config.yaml
arch: "vit"
model: "multi-label image tagger"
dataset: "photos with spoken descriptions (Open Images, Localized Narratives)"
train_examples: 203450
image_size: 24
crop_scale_min: 0.5
horizontal_flip: true
translate: 0.06
cutout: 0.25
norm: "layernorm_no_bias"
norm_position: "pre"
activation: "gelu"
mlp_ratio: 3
head_dim: 64
fused_qkv: true
bias: "none"
qk_norm: true
parallel_block: false
dropout: 0.05
inner_norm: false
patch_size: [2, 2]
layers: 16
width: 160
positions: "rope"
pooling: "class_token"
num_labels: 250
init: "kaiming_normal"
residual_init: "none"
optimizer: "normuon"
muon_scale: "spectral"
lr: 0.031
momentum: 0.9
nesterov: true
orthogonalizer: "polar_express"
adamw_lr_other_params: 0.0014
ema_decay: 0.995
steps: 9200
batch_size: 64
epochs: 2.9
lr_schedule: "cosine"
final_lr_fraction: 0
warmup_steps: 460
weight_decay: 0.01
adamw_weight_decay_other_params: 0.01
Rows from block 9, named by matrix and row number. Rows with one number belong to one attention dimension. Each number is 128 + 32 x the weight over its row's rms, rounded and kept within 0 to 255. All counts start at 0. Numbers have three digits each. After the name is the row's rms in percent of the matrix's.
# v: attention query, key and value (stacked) (model.blocks.9.attn.qkv.weight, 384x160, the v third), inputs 0-159
# proj: attention output (model.blocks.9.attn.proj.weight, 160x128, transposed), outputs 0-159
v.13 103:108127101132185069139112050077169160127113207117116132137111136143171173114122147118114119173128145127095111111056156130117130137175117169090147141085119125145176075104155122134160156104133121112064169121086137158155194136073115218151102157104104114153146103166182104153113126146184129105098153117147117154134083148125114135154069131094105081069129127143168086129127166062160148152120110197173153043130097104102166068125118181128146123090125130134121104109176157146149127077095103
proj.13 106:169096061098139151163156150039122140130138125107163200071120158143130134153165166144173153141146107062095130199142096150117111091117122125094120179181172154091142162140099111103105133180105064112181109185177133137083089073174106081136136120202103132125095153153129149110130116089147132158121083133143110075151122090125127075130122172130065139151121188103071100114167089146113076072127128075123146129155166133165101128135192125142092145110144173151094146150145096094144126117156151
v.14 104:126120078121102149160153088144110146145164143131126137166113150114110122047143132161167122155067185135132133120154135111131114130139155066126101152113043056144100098121178141120143097135178187142160151179112175140055117172127124175129142120102109131085151121169142099112152148136089095088144124115125092197080119151117112114071137091113133186144109160163163136188128119109150148123113136108147171110149111160109178123116087113138172121063155084169074149119122065133181028151150060
proj.14 112:105118096149138191137159182109108083115195071110106115079121104135109150150161091154079127099124076085161158155089193191122154116105150158128148115114150150118168187152106094121088110120119079137093146068136120060168066112097181079159068100118147103141139115122169146108137124166187122169170139127129096053131120133167107170155140127084125146124117093104107178142139197129203097145119167135168096095143136123139089123116190112163084124139053122077140165162112147121098131100132124
v.15 109:116179102180148151142097090063177106087156171114165116172162177126135093123148172116134153160108177156112110158087126154076201137130116100118138165137136092156095084105108166112145192060115125145115141095133129158117110109161163130163137118111096100196076086139122133096156115095185194160133146176124127105100112143155105103124164149158112130076119102158118142112104118107181078132183108078119126072161194102148126133107107092099144153104139207079096102169041083123106120122151102
proj.15 110:166133138089083085105114125107061186123088113092130162129143098114150115117123106139149147129155140054186209148096141095189120110121205094156156111165100142118164130120133134156123144179154151150177102177114080136149094108098104136172105115137146134144185138138129183174095063124085095073134103109078180154147116143075198107150125130093156108149140137086155160135125125168074087122128178107133114104031139167154173130108100054086146132119165119158148167110156075146119115127124120
v.16 089:149139105096091164080156073138142191152144143166088205193137148091093167113100129141132119103159100116143185155124128112127106107174107130144152134129179108099150119128067181138119099112150150064104129125079130081048160181132123114096128104103102114153121126132102157121154147172126075103128053175126176150127091109141181138139110114183105085166097094112105152160175139188109171153115153099087141130135168148143137158138098120084180105151086148094119100158038137121120194130168068
proj.16 086:130125187137152086133110153131133105100160117109115107127139098163119120117137091104116106181160136130163079170135141137138086172112097134155153126121124097191157170168181122089165130124125151174124125166132158115171058072162153142117115062156207117120096152110157115043155148126127164154070189088087119102125112170143091117131141151096186142071084096161168058077083081129159101098116139116159150066150099132119166117124127148117065150080116105111161123102205145156103076158089156
v.17 093:114172117179143083105164167165127124096084155117121087107123129130089165134168140116152097153115188117077145127129108136160120089127088175101114137083133081161147161187187115114143092142133084093152106112144098121150171105098133108121138093120131115143090173095075150197132136091096165162137170157113130131149125141090134143091208180137105161112087148212193179112145122101154111109111150086178071152146172114099104107103078155150109135128124095052075169089205135177110099108148085
proj.17 090:134117137095180161133115093110083128128079124121133149120113153124171102053140094154084099059125115136122096113166102092074168136116179112126137083119107134138087090093115157151102174131169189099145171149153139130184114135156100101141109170112156170106181121102149159111141122093117149120144117061168155134136111115105135073138098119043157122183147091132112076228164115145121166116189115142095162095134128110151147185101158155131142132145132151168172109141056117084181190187141080
v.18 099:178181157125150155103114119151126121053128129204169102109135127148140110125100154110167112131181138148034104130157115102113160142176124087143131180147209031127082086135073153115116136091155197110142126126127095092135130117139098128096138140153140096151071146111106068136077132114198125138179097158123087120129146080134131149150082163147113148116118151175138194153166124150147069128127128057168131154113204125110108126108144153119141188146174083089116104135127081125092106097136146
proj.18 099:126066128069128115164134132128106121180090131118094157163095172150163139066124062092121094103087116159196114185115140133136106148118163093137127089077108147135100149125172195150144143110162153117176120116088183175169140146106141146172089163077115142101196070169158149162153101122061158093072118076133211098125110152074170081106153091129124124141129118083157119095132116127171147092143117135089126125117114117118129091128043107103139123153153144144184161102118146110165149165194118
v.19 105:158140118143124054123098112085089087097129095084163124105158139142134109081171106072135107150096196065159144161109143131148149135153074197116090148134083144085184132139169127137162141127111153118078163107147149160169111103137138122167134147076095105133062105161096072084166148138126183159125144116123113078161126159150136238137161129088106150073158127091109151073145114093158097086117195102168106136167097128100071174140121149133157156120132135149104127156090137162150146174153067
proj.19 106:139137149131128152114154129063113212106101161137117131136110146143108094154166153140130099150114142147112136109174172082142171127107117105077114076175114125127173100134107134098136115177188073161142145139115098108095127121117137159113164108201176131159198123067072185142092105093105176089120103169135134157117169122140127106155081171119116101159146104103091151100121156141131114248159083120073136120067088100174144107074137060127121097113106131093150168111142078105139156157192103
v.20 111:088071141130152125169128199147120146098126163143143131078125123136135104096133104171138114155110155127148072211170147138164115146082071090105158097149105126130088182158148049133093127176125178132204122100213123110117105114108172067179124113165118132077088179074115100141095089143106141122149151118133127076105139178085158125064172079129138191171164155085102094147123171110115079147124121079183104104141091093146139151138126080149108104170146136107169112094127101141110137148112123
proj.20 110:166153171127174156155173067156130126145128126125090085152105105107150126157129149133146141113104117164071137066116111122117107085114189073139129099146083158129174087112093153154128135095123127139078110124117132068145088133090086143119124151070173138161196047169138154133155191126175054108156160160151139131098160159103102129099127121118115047168108112181154154180131159145137115139144188172107146132068088141039087129124153090136147134139064075085114152151134138160147093088122126
v.21 122:095150134131066066084110099121122104117171101112186119153145163092130170117139139123151097138085102147145187173165100143075121157092081157152166123132101098197079127156099156149120099094159122135103103095090104169098110109113098131143109121137151099117173084107200154102219133191132145083116086111116125119100093094134090095176194194158160065146161160141118104087120187136167135112090110153122099156117159142151177157162128105119095102099121168173111159114067156137155070152097103
proj.21 123:146178061134204102119123151157101104127133115069100144079158078111104107119099172102138118131183194127118087118064170114139116126132155080139089160103172118108179151098204117098113144139149144141105140126172151092171107153160126085144143119124097116143138201160103104162079141087132120102165131109125111179119083139106117147105112087077178166138083097117117187114159122154118109177130151077131152102130128132156173189060143179126156160125076177162162125061158167137098078103170144
v.22 105:133148131123140161118091140115114150073135130175175121196152170165155126094063139067122110164153167128171086134088098093132098101130196169134155107049178137110131120126106081122136162092173147147129134145107122192102191120096112174149130112139057107155067141125112110071103208113112110130145179142082110138085166105133115165167124104168135171183151106094174140077122143176129132152157119137093089125148105130087132130074056159087091065085094116186137117111125124132107150139144129
proj.22 101:169105193153098096141114121109095109155105121081084089145153183110175134154161055118113154114124141087128188142184165148136178131152084116119115124192097159159187107139121132122139166175074113090158120128093110072145062142157148107098100069143113131128131085126120167203150074113115185118143098130147105104175059126123131095113133143108093109024148131155127136095125095125083175127120145113075155073132164129173125165126163128142124162168156111122139144060123092152132161149159184
v.23 124:177136088115088120164154148161153154102096172178177116090129097025063125133096137144065129150113085180136100100134114118129156104150135124100180108171105141122075104122123113108141027075108082128124144178184157126092120157154167055112160092121116153099107174153121089116115122145112126144114118156088133116116135102101136056168179082160118155171147166125125092177138143126135090139144129143098158128124146119152157185144133204109116153149057154118117169142204096117126116089132154
proj.23 129:158077165181153086122110112122104121100089112132104107095124151207091189189177136157159140084150127147155176099150139138133129090076151102158102126094184135164093144099100165191099151151126074101130144057098134143120083129120109104147098140099131148128180125088169066132101171160123122103168178112158099158150104162125110148119124076065169110143119131129175108180104082148130136072124167098155124139145096130069092072144151141114112143164101100150122111142127229161149116073165081
v.24 118:110124142137127130161141128163146136058149124138130143126080115146153147127069149171107137161128110137126135138114128117177089140100140136116171154121163121111092119109099051138163131123138105148073210158150152154115132205112115152196127116145132070097041103062184072140111169148152180174176082148161092116121128085138092180155086105147150139135128114144111109127223139052116026141159103154150121151121088102120178125155132112119188074103117080115147129109149096158123111135137121
proj.24 126:185109120119131135134186082087098107213120163121120126078137152151098104121207078118195158159156107113142139181146204178154134124092141114142097148091083144129135094105148183178096157101102103151149091088171067082128129075097158123076116131136108122180152088185145182106169081179149101111142135164143096116051136179105093107123113108097060153145123147114114169136116111156133165085167166139152124058158132149130093099087102112162144114109120139095114138159155106122126130098150158
v.25 097:114114171103161119150115129123126156171113144166079158152102089088114184145159173076166080068054173116103103213138161131135156077162143144144155149162141118106143104123117158129102177145115117119141167124074158077138118156090089131116087152161180168102126086059181083198148157159153126105176131160102128152126120156107110110113137121169143128182127178134146127143139160156140086111054180092106132093084061090133132156103159096147112159136108164112128056123129115124118108057092090
proj.25 089:174159231093119141148157104148145182129086131141111143039129158147169124080079121169117140174135060131102115100116116116114090155107134108131107136089144127151105172126116121127128080073153156134150105101192158110151159078155125093122162130106172127107150122215108146116142149102139085061119109096119163060152092131122137106116127156092129126091094081158106105141138204098134100132124113131201159166140206219103160080112078166106117136146104135137095161123130168121153119102143154
v.26 093:156129141132141133151121156105125145140175167122141127156105162130134093153099162073137113066128169108149114142152191112123118139168113085070130178161156060192147129168081125111137118101117155106152133156204135082192153188057100099105119156145141158149084153175129133149141100117214144132138076158125148115087114142065120114118062145146162173116146180099065129102138077111173072173071122090105105101082150099086121117099124113112107187078155161090160108104113122094108150086142121
proj.26 086:118123150123183104120139087143175135112132155109132134106110105125159125153059089130165168148102129124152055200091090165130093138116191158117159147127088203123096077113109169111100169101152164127152157120115138133054142102158154157099086160125179090121182071151094109161139119147093118112143134085164144109190179135139083101100200135108105105136130127077157155125108152107096093075086088172132162088094111156184183067161104091124113144162151098094092186162174120141123085141141125
v.27 099:102058121168134103134140145092072147173162108095062162140149136108130144090131105111159126156158224155120150140127147144071173069173133128112126107160118073143131129137111105147130109116147125134141081170140151170146157127084135118084123058101128145149152169153113172098136164145134081092117162143102151154115125137119164056167121136102078130178112084108159101211094151126158212073125106145150131087207163166084072140126086104110143109143137142113109115105109199146142061149092134
proj.27 095:098138138100124171114148153113185110075137153109154149150159089129132131127133150098097097109112083109127090099128029127118114160117133133116157152124132220154142164140109155068105103152124108114079170136129129102124090169134094113135187090157137145114120125124139052130076134178150119148095059103161171154199074112170145169092111122182194079099085182152137085122150130173085096165108146115154128138089150122139182157113204149146048157169103106145174132135093133128093111161111135
v.28 105:091138179177124159081090146097128076145118060121133103145125122180083142114146133127153170164096140125163189114177123120109099100084167173167099107107186143072097104149139119167144180119136178166126098118082107169064106094158112081178096122120120085093154181064152154141152156156124096131077147146098106158143156165180119143141137128117170139165091102087143128140114149127108181104080108122127102149156134146141128120119114108061151035160132139160146125176048133175130095121060157
proj.28 099:114159083105119121148151147170088129110128134100084138143196110038158145123124095079109092164144151151073132126110152167143167193133089112130104144144076108106114190165181120148148112125089107138110118121138142107178152180094105121159178067148132160144062068143123099101088150133108122106144107153110106127105060112115177078101098142150146118121114088183147135111148134089095101219130144146092124128172158157070163170020139143142196134089116140147136078114141167124120163134112156
v.29 114:146062110165075164129139167137154115093151110049194128151144119139166160114079101130128111144152159113160123146173108078153144175126117060097149146113110139146077142175129123106149143120128198154170155149153112138148051144140159138184112129121147070144140133121210096046119129124162131100125056147128097084121131167141134193144155141097118108145130112073147142093168160082129072198092133101104100100120107154126121091152142113088237114094132131165145130129107130117157123144100076
proj.29 118:111094158062136122186113084115110150174165124091105197113126113148137137174167154105141163152125186090099163161081171198188082090100140114161086110142076147072164104122118146132089111130092082165106142112130113095167124172091087139113107098177143101114164085157108186199150107138116095101177125114092109169091165140135133139082120067153122170148158122145095152105077128144175115121116160173120155096092115125164151156112112152147099119139137118060172160141158084137066096067153162
v.30 102:138115139087165094123107116069138165129111175148123159103130181172099060124075130141082143134129160088136131108076111121084100139138103198159127116039172079147137125151132096161136128106133143100109129118127177136099170139088110125176075148097162127170132140129086158180094123197127099188076106149183154128121086116095087192202072059177151130090122128104106130178127134110132179182107156148137157126120129130120104123149149180148106113154111128128131159131096096108079208088096105
proj.30 102:164172107148175133080155164137164112145120074131102121128132166122104131114167095120129107175179134158152069201123097159103115141137121137120145142180100151119168111162114159125106171174087136133167136125156126114080119031179147121107132091183134167104035167084190135085106146101111157180123141152150079089124081148121111106115147205139119086115132159158143157084183063092130083120125113100080113095137149110112123086089116133129131158086114164170062113146087138108166102188126107
v.31 122:115089088138090088129159097137096117112103191155090170155108157094162127175101126150101137111105102160134161131120100075149115184120066157092126155144154142146133153133151141131134095160073093158133121119176105124190045120115138110133141073123132136127167096142043206143116124111143144180175127133127174161107103102066092184112132128169183130074118116127179117166108129114096109123162143162067154161119102130108166158132126100134053134204098120106132206121158119155073170127139069
proj.31 130:177167165155167133086057134156130135144133099155149052100178130115103120095149130122128104113181153167169111120116179063127145094142142094122186104069054095081151076122098135123120142057170137145142162134079102107101212080147187137107145157122141145161081185070154096093134172136130107130116147122160091143129190169161113137139174126086120107170125177166118159166155087104139159123146161081157108103108145129162108102106140133147130179104109079142092122145082124075148122146109072
v.32 094:098154105145097078119123121084167153150157105071107152182136150164162166123126179120173095145180151065133110145109143108115104108150141070078146173189093082154089188143117173121136145137079129196145162083120106115152130123119137134083108156190164143136194083149115076105119156122150143055079085118188138064138099179120086162125199120134073144117158170110145116090113107083105136129157035148105144088097122142173120112140137118143110146118124130185147080095133154146138108104137131
proj.32 097:136103089126163099176103081119126145144125150072172147075135072124156098136086164146096164095108163123108169129146093103119091097133103115155173165138145108043133083141114156126126130161186078101162113137133140077083190143150145169132115085127114091108102111160116178161135144152138091121205111105106167161137150114121114099106155123149095113122106167149091102097127138171143075135055104110194095161092119089203187180131151128130121080120137191118145221145114088112086085096126147
v.33 102:104066151050145101127108143117111151137174122106134145144123108114158096130140082171119127113082126168087155201162117134094182186125100097111092131191076157115125136117149145121134135113163158125181124140139150099125129093136143139119121183116097163113139097117110124095155136091076116153107196056124148137058132092131134070066096171130126111111201145130104109066090100117138140083120061147157113170180154152160103111167191093110191149093126151134124117122090113141209138202095105
proj.33 100:131178098179113204110145143113172089109116125109136133175086139098115124080081150145128132159112105121146088047072085173128076086144092161117161125066191136176178143156096060094137082110136101113111089089131104161118128196119110146113107149143130121133159171172161159136076125073186119090133133118070120183112175152164122215121160153133130117116139155091151196136156164161159150174105139079123153118089124117100116143134129095134104136184115099106142123102155098105076088103147146
v.34 087:087061102061104133124147080152114175120138073110151148108129099152118149174121135140163160138116140144119161158100126072098140156127087065120157155110135084158084128142142153118105099131196157083149159149128134069094088133085110189145138087138153087128111139111117115124086115112155105088184030137180093199092122101114130162089144120155099106133099177141126167125152155120135142174108142104085109158105204194162107096154155099176168171123157109098164136156113048169140156159127090
proj.34 093:151092083158133107174158164170106062154168142131107145104109127115157077099148105088104118176092139119174117177083158208202071134114131115157127105096084119128167130116090125144091129115164150201096161120131160110176116132143124120147098134082175100096096121148165215186178136151101118157119147116080147087092106166133117158093140093125169184096123095121124213113067116120189138129121144115157155056124078114116106114125082121137113106133094108103114166178149121078129107167150104
v.35 097:133093106123109156125136159217210162152148098131148054057117131113111128127113100153138188106114059133137141119130105205112099101136154079113151125179080169136078166122124152139125122150141112095145066091135106132137116101170176063077150122150119167128118131179127155114108111104134096149113149145105126139152152139161137019102100157127096133193132173120085085149098087128111131089117107119123174153162135086166109177116163112139089107144118160099221144116129180092134122140137186
proj.35 102:105180044188130083135149084158143104080097176139128132167130082119113142207104178132142143093157093175127132130090088085091110151122119134154127167105166107146096107105165116150138080100108172144096145087105160185129130208122116124129119130054100140146115132149092049156108162143186091137123151118133185181161164149144136155102128131141172102112111097112121127160145116177057122119111099109167151214126084118070168120153118118092156153149166113162145087139116153184114088091110100
v.36 100:153133099068195118136164081128154145117138150177112131113150151112124137102128112132130144155137131140093151134117101132143133145128150126040112161164134147167039106099114120122126056127158174152151124123145133135132085136139164112107194105109131165144182133185117020074077072128113082132149129107138095098135156148094115141117124068131053155134124127169137111177112130117116148139162085124079180131103140174132222116130108213157094129153095173113153152097180112157114144060164126
proj.36 095:135096080207116136195086123142084096127146083112137069090075165142153185155163155163120152055175109154146127128134185135122088066141167089179143076089146105104134152155096159165146146118168062092138121094098140117107117106123086128168096113103162099131093073113163112144142190168138116160152163137132119106143101154147166113130128159096167119136115182150126070085075095180143127114069141111144107153129086066134090080162132100127108174146113113163182091170088156121167128162105133
v.37 106:147061168155183124138131133140156155121188100138122088137088127132102132127065137150119146095123177091108107125191104112094130114136148119100084161139139050136154125167123147176215108048184102096104125205065193117126118103092142103176096195106164147125140122100080147106183132167100105154078129119121153138166119167132136149174116156159124133175083159178126137135114115168126172136109076075147103105084143127111102124153165147116117140109133083100100131126115173102155142072062082
proj.37 116:100160135106136168090175127117156080131078119084136206137118168120160147069135102117105099109132080139111090170122108159086091132152082132165160114116144163154114129185092145110078173127109175133151149070182134158169125150158092212111138089182117157111081141179123098100103127071100119104165116098147148138093097112167167127124137126105128141088163079128169098128176110142147080158091075206103096111130121147090152127104122159136083132125078197148220122131083117130101130174149163
v.38 109:120126143094070107111140108155155111178136117077177113098127159102107146087049157140160151138066138087162146192154131131117116121069147164148127099110094137114121118167110166140151075073115127164189182117147101133134156094104074145126124170132134144126160143130177130099127118184069082129134119060162102119133172110122085101023173131106096126165123187143128098067133185140157077149113072120104129115134108160186158126140157142132056156142127159138113140149148144068178168175149128
proj.38 101:137162143157210156129152164144113089105138134091116143108117149165160131157157150150120128109137125127056120077112143183104129149118121065142140129168147183076138083152152098138126157115163105069062065119134183120145091160160123134121143138113105081123139118107102128148108188103218171064178152151097124150108075123196109126125101140100135141117102085081096171141124098128083106159057163106143135102118121128042129117186129155138177148154132115115157080094136148193150090069155103
v.39 101:117130103126195125174104160104149181159126166099135122120134090156116146167181155143122169102154127140090078126130138173112194116134160095089122103103118150085163155137114130099115165109094130083150122163074105048122119095146134082123102171112122200157092105097162149181136127098111154138071155131166112138097144185172156140184077112099125063120094108065089125110106106116104184153116126100112148066156183162171071127166183089122134151122184143158153054101068108156165143143118130
proj.39 097:133165128120097130120165118076166099120094082152140126171114149109169087099080121125142172167113102132101135148132075115097052135139109159150155168143169087138097120095120089174139075174168206174181108144164136225109169171114085207144125143139160145086138131145108156115122135101117069163099140134072098082124140075137122144131174145163179149153143086142170104133125124136114103120100107129126092202100140118092161156074108175087072098138127154076130089147158122076127103119097174
v.40 102:123101128112161091101122089189181155084106194171095138133118115160106097086092196105161092153199155128124109141101142103142134101166194101144137143160171153086083101076171103144142116149133140091141133057088139118181113126123172166088115166148112117104096161140124075145144140121179084123107150062112131123142191107108121133062104064092144162114103143120148141163171140149072173104179191119166190130088103119112127094089117173107111092170111149162120114158154073094139163108150137
proj.40 098:160117197113124134176071116090138123182142160180150115127135161118145156210169128211132137091122091137187176155131103118121154072108074131109124121161104136142089191208054152107135125133118159096142113139129164166138096076134103092139117122122130125144118090167150123118165145122121136142114128171141145105125104181128136032141157144117066091101077159106055079102111084157131118140104101114141080172124147074124082094163117096096106123120162120145155177101116169156099144142153062
v.41 101:165107135115147168161130176122093155141096149174053171141116153081062106155138094128155093104110150157136139162112078146166177130112100140105158132118190046147116084116096129087079179076129133131100131108152151129140106154140176139138139075104157131146082124064171160136126106117114144139145143169133167125174120055133119121113096072120107098114134021097093143187140118156092087151146141136123099162168124143102132135154116126097137137105107167044141143135080156170146196198082126
proj.41 106:183186188107127102090153114146152143115137137135178109139143121106106168067182123158122114206209114145140083098116145106122142127137216157123107109080095128166138144133130128148192124171099141134086091118129062109164119066115077140129112118138105161134160124107137108149144106137118113139055102052097138179114102164109143125173133096173133114127090161176151082143095148111108163043182138119143171088087194125114140090076088107154131140179133106139095087125157131114101076146112161
v.42 101:152155130138088105165154139175135135113136132065146107110099096199090128143059169132148099132130115081080116088139175086120134148210121140099106163170134093102160158091131097110083173148091137141164118106152095070163116071156099125156148094108191122114161164167082136162104160188144133157100114109076097160103154115133120176124166128139140137124132110129148187095162122051097117117117119127136115115101108115110102118110120089186189209094134098116108122114201067212134082144108131
proj.42 101:088090162123194171082156115153084150185140099125115156150106109144157115111182108131084098118118140174141117152129126138184155107103123125143145122080116129086102100118111136082142074127168113129109164096136142148046167179145153137118072150167093110131152095116162147121139110099055123120121132127130181082133199111132083080140126137192097103198137109126114141159151143157154141151158159155136113128111135121159148129151085119076087028106127074116098191177054163087128186064125102
v.43 099:090163094118130147121116143046138120179145173162097138147108168110110150136104137145139095127088129149109159147132171175136121162061120091133117159122155075188147106133091078107172105139084102144131124093159055068113093140114116077131146071151159167097169111158134104176143135157137148113088179144065113159092189124134148153125129170171141141100137109169165074168093121160127153078173116124143138108143205111152137105184164080147132104094157144085042147117117137106052098088086142
proj.43 092:151163030158115144088101115188073095155104081134124125141105040140133113104152131141110103149178139121118079109103146081085080116159128175121186115092152151107126147051111180122124139130138172142121159151184157170164144060143153096109119184107131127144169171112142099144102126139102102138162097107193098097147083149133166094134133151145175105149106148114168155155135164135206102109100156107161117163158082185123147166097097159120085140123079105116078125115132124178142126120039129
v.44 092:057108159132109065120147120114108091159072221100112128131111114132145113101153136125123145091102136159158116151086190109135118137139163099140051157148130205142102121082205143152077118142113114118153131134137112138184172105121102150076070138119161139136198152147133105165129105153094122142139167078157135175111104150056118065057145108143102129092136131140112145148104101093152135147107144193191105149166097111136134056111098139149096185146089063159104111161176140099145155112140112
proj.44 097:131125200144172153124110151131173154136155051166166086083141141109095146169092180191106123122163123107131110082130019158112183092126118143111157159151140137130080141169051102108107090123175096104133117129085135118049147093162107087132157146165109100071117138170202116090121166116146073121151088153143135098163141114131084137122123193096098154150106173082065082194142158110114140113109110105144164132130133096104081083153168113138172105118131163160122133121097132161140132133109117
v.45 110:152164128113137128072184101121102150096159089148138178075159133129184149114146110123081115122165149119072110130127121154119155193092033125164099185148155103097101089110140114165121124180135142130146138137127158134132126150107080129149161139108163140075141120091162084101155062087149087090170067159152143102176110081168150162156130103126191129094139093171100099088166207134176093136135067129107174147145136108155114107096146110139099120143122135064173114124144094188136054121083165
proj.45 107:084100013106123118123105128153146147130168175123111165124086120165091098105107138067172079150096072112114112153086189120156055100110177080120168074087110118176121155084118135119181132071098149154116101165145130078111139129096137131167148126161157104137124123174106216121125172158109162123125101109140105165076090167172137123133132083140082149184144115080154170101097114136135142124193159125099144098115134135121153141146114161103179138152096180154129155127107184077133148184106141
v.46 094:089097117037177107167111111148115123113183082107152161184096164086118124156150115088172111134069202100124133196191145132142135119174125160105155186139154131157090165080121118118091117120182137111175166164134107160165108075105126169137151131118136160110125105195131097090158183126139102132168125096124174147111121107099111147066126145147143173161096155128112139067093135117150124146130117143121077130085118124165127171061140067113134165095133216131109074119125060148147113129172117
proj.46 087:149170244154064132138151102133146127123112177111112131139106071153131112125115107135123155095145117137172111113072154126181142160069180138111152097128111146127152131185101112043118141079160115095114097109163153111105142190155133126121145154077205095138167083165125171172111113153126081105143089100110153149144134190156106177122131138100121135052150108113115166097133161211097111126092108113195124140104100087152141085144119082131117127157093059141122194138105111126085109157156145
v.47 086:103066113190105102108095155151117154069104140154119083131114163146140148095078118129138117140162173169138107180072130097123137104144098103138153181146159111099135149126143124146126184086092148083172128148087148128133145124136104112128080226120148131092106193087030128100105176129160147061089133179146149115125098115171127157137078152156121136123171155036099140138125102170108083171132096084180151097175168122117114135114074146128152085174107101145115075159085140098173120131155130
proj.47 086:146133095140148121119187113142184173168101158108144153108145145110151089105124100069117109143097138126107170148156080126091129098100063096119117132167051147193148133160095115101131120154161149162133142099099178088101114143158106160140134079151123126156160079162182168100159189013118171118168121078131123137143113135152167097094172104141079087094097126150122118138147116142169153145117102127062093136065094106094133124100184086085140118175153160129143193132178124164058123156133160
v.48 100:107104130135125161104145175142205099131134107152136074097134103112151205115111148140139105121152074118094162131148093136188077089101117049095115113136109152113066088177087145117101083183154124113176123131130141109082094123084132125083136115163133103114159176107103113149077088135085153104175095151167135112147144187137152112122164074123065127200176200161162133185157131109143136156082120153102118152116121134150164150171050088136141128106141079106178095083141135192112126122112162
proj.48 098:110108088164162109140120107187101098092134155062134113140112120138108105155136172127136145117098143125173076105196151143094111140148136102170100108065173062112116139104162131212131116066106151160104142130112187098167157129112099097142111111087078154096119055146137136147192164119192031124151192126147166137133169086120121137074157084093119134109090097173085104154112111143148131117109176144153173124184092113072092142143150143125138171144115133130185114182137093097169113121117165
v.49 115:145154128113112108106143132126132138133129123183170148123162202106135130124110128116093154150151172130142114135125054129071156130083045149130108118131124040161109098087101183153116120052162107127082101153131147132102174195114177112148125182111113114128060130089149172133168093160172132146156136126113107131180107047121091116125127155148137115090152043123059096116075162134159093094140099123173104136154162137102173159126159167122071133117188148112136197172112131112162158158101128
proj.49 107:144169120114130130111136159128130080139126205132162099115135108120134172082140127125104109137115121129135143172107143109132129136121163106122148117120119182192162097151143097116167186193126133099127145139157147094107087091127075154118171127150079118129122154127077096155110149093058221086103102136119142149078123131130146111148089092088159124148095168064192140089153111142050134102201135102025143112076146169105143136111145088153181141120116182161132067082158146130079110145201140
v.50 105:093139129129187120152100130118152140096117131109140112095154087176167095140187092128144142140067138058165184141062138134135102124152166164142146056077113161132168146143184097147171100110085164056069169092094154127142142151145120097138166112140082137197032158144180160153092159110090136171082161141146095146130160120134107148154092098146035102129062150129162158125125101104115112113175141095179091085171143107117097143143142113158169140135100140131123117077099117132153143134162127
proj.50 105:204126084140104166154209131070124163138099141154129109124110145085117085143176148119146099144126091127112075145145091159109108145096084159147065165198150110118133093098130141131179144170135118139163109126127080188133127110124146158114083159114136125123153138066097141135123070119151130170110123140105138105132066088130100080113090228146183149101180061142119142143153176194142179102138112128103129169111116161122133173074135099142156100060185126142135145150159091092149077121129068
v.51 091:079121100161150149106116131125118158092130137136128091144097073161097140196178121127158142133111176170103119095153152127120216130121147121104148073099116059131154125223172141129170131176135142073094135125097144132168156133077138120099154091125054166088072148096131137099154107092148151112066134099106089088134126167126145117158093153096164170080172173118183148134156120105100185158146119157145100092142166173093126070156113105090146092080111128094135080117115189196176121122123130
proj.51 093:115131021109126132151158087038161092108105114119123155145177157044178135097092116171162150143108113115145079123151087141140104127148130135115118130126135158144082215074076110155141168140104113166153119131145094168121107150123129196154089169136083153144118065153087137152083130152098131146163167135124107169146126129091086111136185103126128135139126097174139100128093130141160133122173087114100084104139139112148111197074175136136045174151126135088158161162110095068135123184128149
v.52 095:129157100177160079130147168155090105093107105113131175139110118133121134155142167141124103135159144134091107162145162086160142105158124152153134195199128136086151182063121084136079111107067076191128182103147097137158162070147125132140136072109116090140147114117063092172104167115156097137163098158098138148094091125089197188086135134201180146118079135103150149114137138105140105108127195131139110131138155101122068139099138117134137159153073072147067078136206115115119151120169099
proj.52 088:125091255110111133128104084145111177172158138144103062133132125167101110088126088131111089101104137176139185098155136090180147121105092134080163123118096106110061113153079152110115110116176120143135153148120132093045143156146159121138173122144178140100144147127165179112137127174083156089147114099160135085115144142119109160126119068106129132182167180096149115157144130126123176113148110174156139132134085128140139114113110111131117134077158098102149211097090109140116177175116129
v.53 095:069114108158110167039164136104171121117093136143109124090078135152107170073082129139140135137091193138073143148109085211099152136096069107081129091095138068148147141113159131117173118149099099085136113152134118164137138136103163151190100115142142134144135136093144169162118085065138133136153188168139123124087159125154110121092154151120154126094114112149125098144094219068168175156168096150126145124207190126121113091133160150135063116142156110081188085131166136139140091148100143
proj.53 093:163157024077106109108124129138113134149126131084174104199125130088181060112125101120128134122160065111097084138126142141105104099103148127077148116116094194093093082130097089128155104107106181148114123173145172131164117177077128083101153148126108143118127137145165135185148171113170129105138147096148125137133100077158180085157063116141109109167136114107164153144152118119111133085177196080107134139104094154114133200138154125093170201199090202160126159161102136119127119167136117